Weights of a small audio embedding model: 17200 steps, held-out accuracy 100%.
Rows from block 12 of a small audio embedding model, named by matrix and row number. Each number is 128 + 32 x the weight over its row's rms, rounded and kept within 0 to 255. All counts start at 0. Numbers have three digits each. After the name is the row's rms in percent of the matrix's.
After each channel's rows are labels from the 100 clips, of 14976, where the channel reaches its highest value: "top examples" is what is common among them. Only what is clearly more common there than usual is listed. The data: synthesized solo parts of chorales (CocoChorales). In brackets: how many of the 100.
# conv: 3x3 conv (model.blocks.12.conv.weight, 192x192x3x3, each kernel summed), inputs 0-95

conv.121 096:161098142145141096165112082129151116131077113190157145108098120187119102076089066094205130194163125130128090066158077116085164145155135139102110136097121127075088180105063117124080131124140134145125118096130159095133125155122106125107159143105146110125138092141113139129146164096201103093
top examples: violin (100); note D#5 (35); note A#4 (30)

conv.138 080:118116061163171105100133102167104099156116162181035121133134188104133119141118120135108147071137132153140124152129061109188157105184152142130107108124087121096105208099150151152117128142077134065144080069129091132149122128098156101129131161140071121090117178124135142155157118081068102079
top examples: cello (100); note A#3 (55); note B3 (31); note C4 (30)

conv.34 104:151129149105147160142146103142069127165117109122091081106151147135174108155099183112044191066104134115096150127098121099104131144172147115115152117111141130132107180141069120196131141192132117091121113144082125211117104119105125177073139170099102103140134089159113102147148062140043130096
top examples: viola (100); note D#4 (37); note E4 (28)

conv.8 103:172143098211161156140126098113113128126132181133182146157115135113176171139133138135152094157139191138139114096133089129106168134111130255116170144112101212126145141120187138141132138121169126141140153107126095120167157089115099150200161120127124134130155152110128123110115167107127111107
top examples: violin (100); note A#4 (72); note C5 (33); note B4 (26)

conv.154 106:133180102100165151122133106110130130087120167129126168150089090114130159163129068134119086099219120086123068060105145106108102114080111167123084140162104156133181111132112121089140148091117113063141092125068175070139133143170085155162152085156084100130128119118135092065147142119103073108
top examples: violin (69); note A#4 (32)

conv.47 110:127127088171157186094107100114074099067101140137072126121109150089121143120114097095075109097116116104129119072099098089080131092108099139111128115144094182112113082104117106074136115107169054116069112104081133115116192114119072168169139143141146127154072103087103094136093083153088120131
top examples: violin (100); note A#4 (75); note C5 (41); note B4 (26)

conv.132 092:142091132141140174139105101188087107115083156122158109113162110106097125157144137131091111114080126140199144162160092062123164077135153139125134163170141117053137117181121100125135162152135133105104169074129137148091167136091155151096116095142207150119122095100072139124097159114099072161
top examples: trumpet (61); note C#5 (56); saxophone (29)

conv.184 085:160107216092126121083127170138081092066104086118151119104148114121142086089125150129070087110166111116171138210124117027125143179172155172145124073159137056071118135106124066121085117110072115085117116122194182103142121126103156169090126074140143135137106136135083100130134113125096115153
top examples: violin (100); note D#5 (33); note C#5 (28)

conv.15 104:206112144135093139113180148098150100149152124126056111113140097142186143203082051165122156142131101125118130133125052142130101101136104095145050136174082166092131148144109107157135093104102151118138107120152132116067137109107114149050066135071139092187152101099125084136138144192116147125
top examples: trumpet (100); note C#5 (40); note D5 (39); note D#5 (38)

conv.18 112:072133122146083106104113141125111142152133108105104096188097117116125097220105132108103182128202109110078113071138110151131149121112081136121091153065085161110127169128076101134190117073106110094103067157083122073127099130117072189127172140146115109092095118095148176172139123171091172090
top examples: violin (100); note A#4 (45); note A4 (39); note B4 (31)

conv.144 103:151121143202176181138119093092148097120166182128177104101106149081145118123089116152141113117097173095155131137124128162069162115061119217150155123151040159099124098091126124161133122098143115100094155170125109136126145100133103215192159087121162139113125146126123099100113104128118144125
top examples: violin (100); note A#4 (49); note C#5 (31); note B4 (26)

conv.111 102:166160113117147126182150112130122139081105092108159148161115057128154151135090097079116094171146122127132144138150162087155126135119188119147125088179173198135069161143118088127115123124103062097082127111122170092134097136153148123080159144124132181149117073116114158132108163085144073074
top examples: viola (94); note D#4 (28); note G#4 (26)

conv.182 104:127103168134180142104105078098079115099122148141080144130103075096130088154131157119085116092163158152112101057068147119070097104066134143103120170117099130123158080085109114119139122120056165070119115087114141089155101110142081152175178130169123147082080108137092110110137141109103117066
top examples: violin (100); note A#4 (46); note B4 (30); note A4 (29)

conv.66 122:171120109161133134071119116123119131104173170129078103155081119117133114230105135116078108057109146113081112070102141146089143074079115141089127115149130172104091145088149099114177067111112102062095119104085119110169128077091100152156185168178115070140127084104104142120126105136072094103
top examples: violin (100); note A4 (48); note G4 (32); note B4 (27)

conv.59 094:170189141075164167131161159115109174147113109201126171081128135135090111127121109133089117130146088131096111149108139114113123085135130091125121186141087131123193136109143135098127169115100137097130108133112176150109074134193136142077145099101077090205137118162130109116130110161107125088
top examples: viola (100); note E4 (30); note F#4 (29); note D#4 (28)

conv.12 111:121132150095054087100166155099103179074105100142132086128203074148111137108146058155121100156096069114082114107127131087113100178172115095137096141120136189125121104133140112094138146115141137108147168082107101092086129098098113115094089083136143124181226072082142069131203118120118159078
top examples: viola (100)

conv.11 088:151124156159073089123092095145133099139131122135104170111108122142094148124220119165121133096109139121114079168131025100115109158182093165067128140144075124131177145109160122108122104110130174129191086089135113109096137159087107106170103102098116134163186144127090128076081123118148128146
top examples: trumpet (100); note E5 (65); note D5 (38); note D#5 (32)

conv.171 119:123156136153123128227137090093110134114075094222136151167132112087102150102133126089112119143122109129091096101152185075104081163145116098138129114101159148225147086097099069113117132113138107185151101122106170100168135198189095129096147117132133184090106068133147077122135127130134093118
top examples: viola (95); note G#4 (25)

conv.106 097:134116168097104083144105086100159094104082106152055097095108080142136112156131138098195176175146131097087162122072094144111102089118075103124098142077149121083081132134132106129096085126110138107081098098142134150135108067153104206130176108141135144095154081108099134077174132177123163095
top examples: violin (87); note F#4 (50); note G4 (39); note G#4 (31)

conv.87 109:061149174111067124149147138154087083088131067125140161133132124132116070097112140118123097121237133155092078114114135134126088095181140135166147082148175096106186119105113152068077194137116159108119130070143204128173082150159146125117181092160078140128150131127146084130075125173088102084
top examples: viola (88); note D#4 (28)

conv.175 101:105125166154152120103104108069112113135121126120152085121154081081145102098102117081112115126078167128131130124118117091103166129157096204080117130105075136104154136112064079157115140137090199105130098159144129114170117123134119172214141107139090125108113115129080023131120108111131183141
top examples: violin (100); note A#4 (65); note A4 (34); note B4 (29)

conv.133 102:111104127168042150205114141188132122168111132145092113117092155185083135170186156154170201106137078135061129127103074135103136144187064139164134148109124078163143120124160182111133145166118157136108075077078050164097095113114103127077121099114114086140147141149117166138109161146164188143
top examples: viola (68); note G#4 (31); note G4 (29)

conv.89 097:046127141116120090110100103175144101113102085104154129152115107121141137066100120090179100147105117119109109100141121133150144124049173123134141116068073144081147087133118173073128173127129108138099122058140150126139102149153139054112137120110075164074090119154137091128134147044143068100
top examples: violin (100); note D#5 (46); note C#5 (29)

conv.91 095:101089129089126163151149096054115118142119114110152079076115066096150086112142138203076149089087122072098125127142082081118197101105138121130084089131130092133110165097143068143145072095095114052111094146088096056112081141095069173125100085137130093142083111132121068080143161108037190160
top examples: violin (75); bassoon (25)

conv.76 076:117105208129111155108080147105046108136145107090132074101157079089137084116128175078062109128081099157113103126144138079123122167116171138155112099118095155098118098116103097183139129116138166116060123171133133135115100138106125168118124098115125141103105162114134089152136125181046204137
top examples: violin (97); note A#4 (27)

conv.99 099:150113065128184199093131110127073173143145124129117133115127126107099138157127182090067068101155155171155148148080085058092119100117140154145103138151249121114118147100140101126114174100150108175142142114109136121146214134091136180158103132113157108124156138113141140151142136098044122115
top examples: viola (100); note G#4 (28)

conv.174 105:112119178131059085086122134131110095175122171122129096168153053105133166170109057133102104097125090075115105130159126119181082123119116092102098161081054172113146111149125147122215132125049174091114083137112114097093100135125143110113184113100133120139115108064120175163127095137139164097
top examples: violin (76); note F#4 (47); note G4 (34); note G#4 (29)

conv.88 087:115089093121155104126170083097087176171142114098184054107125131069125116111147156072071141082081136055112123113186098080122161104147148121190125065103128118128139160116081152136091132124101117074153104128094082129124105124084102102113085094088129163070084175146138048109166075095102128153
top examples: violin (100); note D#5 (26)

conv.148 084:116122129206180072145132108162128114134102145094140166152105154152138134092133110170177130111125137180128114162172126115118130124070108159127137104092153143083177147186169125117121112118157138157132160103125142159152171159127104110166130103143153171112119119170069137121158101153138062148
top examples: viola (90); note D4 (59); note C#4 (50)

conv.9 099:087119106151100091093163081150119067081117113117155127208091109083178171163132069076136118130147140110130146084131095085167163116074142158084147120126138155073118161159131149143137138084146075166057157121134139143097158090125140093157124164152125109109083140136094120155142132108148097126
top examples: violin (100); note A#4 (50); note B4 (39); note A4 (29)

conv.64 129:134120153157145112075141109106095074097111088153174150140106084049167101082118124084116107147158166136142135119149119086076152126091173167139103034134126140091167156090089094144108167068132101129089110126109176086146144122131119128142118121099113149112106106153102084136100138089057124115
top examples: violin (100); note D#5 (44); note E5 (26)

conv.26 084:116118131140118103126117126098077139101149120088147115166095121126199137167136125140046161109104121066111102112118136155151095147139080170129138187094101221154127131155150136125156119199081096078057148116098159124149126115126104139185140108123109097140078085119134151176122101149123127153
top examples: violin (85); note A#4 (32); note D#5 (25)

conv.100 105:135106100110194181127024103154089176158107166117062150071089129089091119112133175117137156103129143044154170119082109173115116106156131133049135212101113089130112115083143156119093189128148109113124137087120100171120161073140107136157152142158151113125125073113119202141125142132069140115
top examples: viola (100); note E4 (37); note F#4 (36); note G#4 (25)

conv.86 107:172104190126176108124088116076077130191116133131155126115119144106196150047096108128099114115085082166114116103178090092110125162086103153122112125119096177116125156117133108210117088119127163134152149157102110135103124135113089156092118190063131067167122106164086124152117110201106156124
top examples: violin (100); note A#4 (43); note C#5 (32); note B4 (28)

conv.141 098:144092179148106107093112134111133143211103087109086164147141065098109130145131155140135115114162094089108107098120086076148121138134071120073106128121053151126166100127104117106169139102132161097186104084118164124153137139113112179106170055125122091152127087054124144025100156168158152125
top examples: cello (93); note D#4 (28)

conv.159 082:137098072064158156104169065045109174110180141165115157094115112087139131136070118099103095154148089153097115094082151138145132131112158123111082052141131171123118123107144145116072092101143136145131131116129137087123167057089077050134100180110107057143108128128113178137155108045120103131
top examples: viola (60); saxophone (38); note E4 (29); note G#4 (29)

conv.43 090:090139163155065116156117169093107109071111095185096096075121052131060122150178139127101112136114110080108111093125101119071147171179108110090118117125130110189120130074099139101083131129085162101137127072129129085098139118096107122136122068116128130106145063085132146118106115125100160136
top examples: viola (100)

conv.161 099:161119107118140184088113093201117110106138132133125140144151123175122107121095117084123147126156142147095132115107100106114135126108147131117150155192109117050125141093086197119134164170125115121117119110083121142105160089122191178126098119119091083155149100123040125088150110105147112118
top examples: viola (100); note D#4 (29)

conv.189 090:126133128184152133162156103151087137127074119074096131124140076104083125121111201106099133115123113095184126097154080065148150105158131141142096145144104155106120144134138070104122104113141094128141127112132141155127216164064134143142126138148184145107095103102129209135145131146077066125
top examples: trumpet (100); note C#5 (61); note D#5 (47); note E5 (39)

conv.69 086:083086170159113127081109126101151148133147142081137090178063083129073116213105154107118155123155090058127142122081108127085140113080102132076154186082128136111066117129118105132154071097110132134094099100104115174129123118126058156116179134168142113097088122092122188161084156164095135095
top examples: violin (70); note F#4 (40); note G4 (32); cello (30)

conv.62 099:140077140166075117166157112116130087109115097110199114116125135141096143095099186110118164094097128152130121140171135089138176151150187129165152105135213139065169143186089111139146125232093126098099116120088123138174141171109124132124055136085137140116098183144107088188105159103156136079
top examples: viola (83); note G#4 (30); note A#4 (29)

conv.127 133:102090158125103121133081138135099098159125100124119082134069094117153085136075138120102202123125085098156116143127111141168139112105150110110101125076100157094127134151103130162162171155102093075073125137074115121114130081146164204082164149114102099117062067100179164145113120146079161122
top examples: viola (100); note E4 (38); note D#4 (29); note G#4 (26)

conv.137 094:085094166071133139148110062146192114111113160083119170136120179145159147112136122150154142132131130137130090079130041157135103076123071105089119166162092066101076143162159147157123103102124109166157109127125112124107137084098124127065073132114105124094122113108097151198130179132157089161
top examples: trumpet (37); flute (28)