{"model": "audio embedding model", "dataset": "synthesized solo parts of chorales (CocoChorales)", "train_examples": 39062, "n_mels": 64, "hop_length": 320, "input": "log_mel", "spec_augment": false, "win_length": 400, "targets": ["instrument"], "num_classes": 13, "embedding_dim": 192, "arch": "vgg", "norm": "batchnorm", "activation": "relu", "channel_attention": "se", "depths": [5, 5, 5], "kernel_size": 3, "stem": "deep", "widths": [64, 112, 192], "downsampling": "avg", "am_softmax_margin": 0.3, "am_softmax_scale": 16, "init": "trunc_normal_002", "optimizer": "soap", "beta2": 0.99, "lr": 0.0027, "beta1": 0.95, "shampoo_beta": 0.99, "eps": 1e-08, "precondition_frequency": 20, "max_precond_dim": 1024, "merge_dims": false, "one_sided": true, "adamw_lr_other_params": 0.0018, "ema_decay": 0.99, "steps": 17200, "batch_size": 64, "epochs": 28.2, "lr_schedule": "constant", "warmup_steps": 510, "weight_decay": 0.04, "adamw_weight_decay_other_params": 0.01}
Rows from block 12 of a small audio embedding model, named by matrix and row number. Each number is 128 + 24 x the weight over its row's rms, rounded and kept within 0 to 255. All counts start at 0. Numbers have three digits each. After the name is the row's rms in percent of the matrix's.
After each channel's rows are labels from the 100 clips, of 14976, where the channel reaches its highest value: "responds to" is what is common among them. Only what is clearly more common there than usual is listed. The data: synthesized solo parts of chorales (CocoChorales).
# conv: 3x3 conv (model.blocks.12.conv.weight, 192x192x3x3, each kernel summed), inputs 0-95

conv.191 123:148095173122121128117101150124145135126188109115108084121158127104153119129133144111111119109101099107116123136098122129121095169170103130136108116115109107149115108119103164164136152127129211115132118121122110104098130109125153165170122118113100082121121122125117114103135115147108212167
responds to: oboe; flute

conv.19 086:129205140131131118164129130100152132125117154092125152106152095205115091138132168148114132128128130116149110097121137129177136145115162106117088079116088102134085116137144093123125099207098100117115116143131137139101104142110131114133087125118130135125119134098144194121084109118090101127
responds to: trumpet; note C#5; note D#5; note E5

conv.78 092:125139077164120105104168127116117116154114115103137138134109150096140123112175124135131123118086156139114133123167103104129136141080159148127155090129138124125130119130154149137138133135115124105140130092109109096115129125095135113137120112104091098063123150146145061154155113034132146096
responds to: tuba; note A#3; note A3; note G3

conv.51 104:133123123130121119127106138069095113131110123123128112112135099112135142122127145117096122121122084104107050112174104127122103141088101111098106133123093162105125110140150106142144069114093118121139120147129139083118142071103105169122145146108115075135076112087087102150093097153125139088
responds to: oboe; note A4; note A#4; note B4

conv.56 097:133143117146120146108149119088121128117136133127079117095173145098164141126079091099107090154103130156121148112109140107089141140109149136129110125181140157161085178128104104145105079117163119101131162137148102161125124130141106129125103168119133122153143109139097094120145126135107127126
responds to: clarinet; saxophone; note G#4; note D#4

conv.2 120:129141138151123177149102120128118107159117114103123137111105153149129115092125152128126194117174119144117176133142156131120107122114145110142107114108124105146194114124093117163111141141101102117091099119133181177135099131196134139117121159153111101140114105187151126104118130174126149121
responds to: clarinet; note D4; note D#4

conv.35 090:136192143111116134120111133089106139090118121109122125140145154152175141120111108170089104107093107131118111150106117095147142144070172120121100090185104127149095123151146116127159072202123113131131120152159104121102108098117124140125154153113110149125115098148154097120154101134120105142
responds to: viola; note G#4; note A#4; note C#5

conv.75 127:155092132108144122114112102102108150173135140111133130101163138108142097134143119149127135095124096165097158145103090129113094087144132126128074148148131131101163125116136126167127086125101173111156103109110111126097093088126099100107088131103117140141156144170103112127177146142152139120
responds to: bassoon; note E3; note F#3; note G#3

conv.98 093:126080106154114118144144100116130122094091134111153142113119122107136112110140104149162116149100074161110125137116080086090146114134140128154096123150126106092132112106122109104092104162128114120117111060093120131111107132126114077068095123094106168098124104147108116130123159098147092114
responds to: violin; note C#5; note A#4; note D#5

conv.167 107:114088144128125093107138155153126124121108105105179100153100161129126109122146110120132148093155149140137122129124154113105105107117116142071183124106129098101144127113124120123100149113112088153140146076127146136190153130124107178141170141180107111121102117129111168167116118131148110162
responds to: horn; note A#4; note C5; note B4

conv.116 106:112106118113104090104128134081107103124123091103151095139151133107131157121123117097131111088134124097119110094134159122166107113141137134106134165136137181078148122171147127138178097109124122062121189122080108098119150154111133127158076113123130135129133126107091112147139121137130129089
responds to: horn; viola; note A#4

conv.93 093:153110105172144108106191078107166112160133169132097117175152136103131209157141101110133114148101097152141117108153112138135125146152115130131111148132065202120109115146134156098172146125140138147120126124129076115115182130126160071109120124123152142147154150117126112135153101108156114150
responds to: clarinet; note D#4

conv.134 097:136067124120160159129068129129102163134093133109102133106073116122155142082137153138117160119112147092156127109132120112116122106165102118096099143093136098109153122125109097163122137126098110081132122080105125133127180097121112144113100138114160095134107087125097130145163125142122118158
responds to: oboe

conv.162 090:112141144122152125094102119084115104088110159105122103104104130101113099144166107136083108082146126089126089109080148103137102119093129130109111133121094129122142095147164122109137115089080111072103114097097146087118115158127127126149148073121099129113127122158102110102115130100111099152
responds to: bassoon; note F#3; note A3; note D3

conv.1 080:133101121083118125120092135086107104161115150123158140102148159112154136101135123124136111138125147149115130135056141117128067105087152136092099102146112116089124117138141115151119121116109141103179140142116151167156107110139105154098117132129096142120123101156097139124156096151152093122
responds to: horn; clarinet; note C5; note C#5

conv.102 097:108154109119082112120141131131122114118128134149115155120116115115110126137145133160130092173137109143132122172112127161137101136080107143123135140111102095139114120133174117078121187118146129120108129109124116133134127098155169100106158108131143102181153099127173116084139183099141113155
responds to: clarinet; note D#4; viola

conv.183 096:174144131111134100087166106116117156127133113149143148095151115100150115137126097121082117128120072136134101115120100106110132116066140119166088121139162168126118112112122123147102105132117118148170117124141128095100150105110101144105102153122132158130112107141132153115160152129075107144
responds to: saxophone; note A#4; note C#5

conv.49 096:133131151180101140108167118117090095079126128143086082109140151089128132130113101118097130122103101122116141154122136096098089122133084074096126098134123129117090138102123114137102137130089142092095108108108137168127156097147135153089147121113119113118117155161088064129145116136096122123
responds to: cello; note D#4; note G3

conv.160 095:149135100173116169116154105095117101110098165156151160113094115130096125149115097135132135130135175169106147144159101122120130105137108176120122115175139094115144123101123105102109110155113124134122130127100111142123126105130103094123123128118120116092130105145124127136107157102165116091
responds to: violin; note A#4; note C#5; note B4

conv.168 111:124111172148169160117118104129116110103155173093069129110119107099126121133098115131155134100122117096137136108077107137091138139095086152052130128102112099124118106112124158114108126126116143112136118113136108112122146074106103113167151116136145091102118112075094115116112148143122153153
responds to: bassoon; oboe; note C4; note A#3

conv.55 099:108146093141174105183122121118103170168111157108111144136150104090094096097136127150122097131095108159160109108150142115131149103107093102112142159142126115124133121140108123116131136104070116124160115133134086117111117145117116116119141121109157167100098087123121127117167142107141112125
responds to: flute; note E5; note F5; note F#5

conv.128 082:072133119103123134132110128147153124118137126112120127112117093113107055117157113112177096161106121115113096083100114156113112099106119120099122130096128146123133078109113114127106115090113163128126102133125105097104087090105102098097125120130142116082138128099127131112106122108115162093
responds to: flute; note A#4; note F#5

conv.81 092:134132142130133170152089143117101112135130172146155134102118168108116122122133140148107116075154172137144126160101137136098106092093107200139134105149130132117178132116143104122112105132099154102195104143139145128145105108148119134126140109139107161150134131126114123149148097130139108134
responds to: clarinet; note D#4

conv.85 107:128179120187132132133111152127117134109084114179106096124102094159103112106162140148134095149112108087144110123130112142143159176105104140111133160098125182152126136128173109128135088110127111086137128087119109107127160143098097148144141098139133155110120125096130130128129137097112118083
responds to: flute; note F5

conv.178 087:103134123106093126102101109078116102094138096129193100100131127147114127129175097150092108137146092117116121147126112119109132122123128107146083096122080118104104122130156090153122081116131119114103104158137146101099125121125087108118101120110102138190135142150123090132105137132122137148
responds to: violin; trumpet; note C5; note C#5

conv.126 106:138168117139160203144116092127133122122114133139122187113100071129102093124113142109163104204159129092135148133116102126123133127104118136137113160150108116149153103100115129090129131090115111117160131110121136125105113102133124119121131159126117142106144088095139128117106162141126120081
responds to: trumpet; note C5; note D5; note C#5

conv.58 094:089110153118099058116148125116123098072119087091096115100154146148135116153161169146113127168115137126106153142109118122153123118138156128152102085172137133093131128101196114129107096115115110081079104094132159118097120109100122122119130089132101138108149118153099092091062173110117161144
responds to: cello; note A#3; note B3

conv.105 087:170111119114161138108160101128157199165179121098086135111145167139169157149121135135194141135138127146106150137105146145128143159131108127123154134130163137143110163129115151181133114127138129159144115133147108125126140110106124123119107147133103125109162199151130157150187148118162127130
responds to: saxophone; oboe; note A#4

conv.42 080:135150103130105118154093130111144066096104136175120150125089138117103135100131125120138090119155147126099140124124129138093088126133114137127123090094124148116139137111108102108123132117163122097110152113116118118115147118170135115138117120119141088119186105138131091135124090112154095111
responds to: trumpet; note F5; note A5; note G5

conv.29 098:120126121095128109109141122122193104130093112128135133112122110134097150106106087135196098170135138122120088157115106159160159114141108121120134176109175119123106140139149161107134090081110128102113122118149132108132104081096130104118147080149132124096102139091113139079106108097191115120
responds to: saxophone; note A4; note B4; note A#4

conv.90 087:151181151185138149143193080157143137121138140174125134177153100096124111154146150112119095129123129119139128100133087120144145118152135139114125121160116101123145098095115153095117111102110123196162125096139130099099124100088108121137131120089099171115125137122135141118109151121134115146
responds to: saxophone; flute; note C5

conv.94 097:090133155095120119086127144164135128129113081125105172127128150151129120112085121102107137091200128130101123097102131137139140122161140096112132128143133099114117148124090169111127133134111137133097113090099177133124094174145140131098152122135062133085122138136113117123106100137110136143
responds to: trumpet; note D5; note D#5; note C#5

conv.165 112:112082111111131102087091146092110106099127096119149099165105135130146110176135119104107140131132112089159095106161164121119147129101116131104147147105112153118153123108107093122128123108119093106106173106120120100155130135118126142147144130148117160123099111112088157141131097123115114134
responds to: horn; note A#4; note B4

conv.104 109:114189158180115122124105117127084115111080133148082141147142115097142159095127141133072121122107142137139183161139117083111126116153121115118112121157118142124113165098113115120117123118101122108124116132129148165118144146141120129132138151102160164161155127152126121096130127156108122109
responds to: saxophone; note G#4; note G4; note A4

conv.169 093:145122139105136140133126093093133108123121181140115124150143148111153139135133117145106104108101157152110135116088122101143093119135119167086126125156150118103104131120153122144127129139088163115127113163124138102136076107100136135130161102156095105174128139172105063124109117128131142156
responds to: bassoon; violin

conv.31 121:133106141129147155153074106136101143166102102121117192111131153093103100080151174101132135141157158183111144117096122114101124096148146122107131111118151102140152171096122085167108136113114149166154097100131168165126110102142112109122119169131104116141111143156144140146098141146107123127
responds to: saxophone; bassoon

conv.20 121:108093120101099115119121163104117115124122148104145104144157122111102135106114105163120104126127126117181123114158166104123108132142127115153154131127095143135096106120118106112133130114129121114139188120138126140146137108118142129153116102140190141123173100102161117137143100125093130114
responds to: horn; note B4; note A#4

conv.109 089:116096102089102128145095152134115099116133108149121108157095122122149137127120097108125149125115143120095133109104140120128088132139069149119142121072118117113106119133104122150145136120116165163127122114147093128160110109140097128100142078173079070127124104091136118056105098112115157142
responds to: horn; note A#4; note B4

conv.25 079:164090124104149151133079115149166099135176167106136148105094135166137117201147128144167111107139154133129119121125106146135133111101147141111123091114061121139149131132145135132168101161167107108143117144099138081105110120125101102101091096118118085086159183134185146124143182089131098121
responds to: flute; note F5; note G5; note F#5

conv.125 134:113146138141146131160119158147142105101144164118140088151121101115110093128129107176122106115117110091184109116121170140134154134104138162128160116141084089141149123107113118088119106111156109144127166121164141113150130153128116122164147100167163148091088119076167155121094138118094107128
responds to: horn; note A#4; note B4; note A4

conv.60 100:128126114128132158120141101154187100092095132150111140096109085127109135111127117112183085145156129117108119070123110133105111108139159132136134123145118124082128115140125141094118092127151135109160119118117126123151138119102087122138134104127135128108166127138128103119114160108181115079
responds to: trumpet; note D#5; note F5; note G5

conv.65 095:101111092092151103149101119133140123084103144125102160082088147141104148119114137162168092115130103132146096075087127138106104096095101114099122133115091133129113131132177140108095118130167115135135150113087112135129165088124074117174104146155152136121098122118145124139122127124144076105
responds to: viola; note E4; note D4; note F#4

conv.117 082:080119128148112074101125089118126099102122108155136162125104121104120114086135095148089074106110113150132085173123105083122134114152145119145120102154128159102171141133097143099082109120134146106157112123115127089110127136121144097119148094115088178121121108118134126124084116071130089149
responds to: bassoon; note G#3; note E3

conv.27 100:157149113104131139153129134140150144124141116129156172094060149148112165139139157135120083120082103124141082106144118166125103135112133116096119126117078100152097103147140092125121122116152123128138126134106138103114167142156076150098129129110143078113070146121151104177075133141113120125
responds to: flute; note F#5

conv.23 103:126116146134173146114105120102130141115127130168152179113110113131130102100126152097091116132115136159121182119128111111113130128124144105054119121143108084126115153104074106123093101131091149149177121108142174141103097127122112108107099165113095107122138132155113138155136139102129065101
responds to: saxophone; flute; note C5; note A4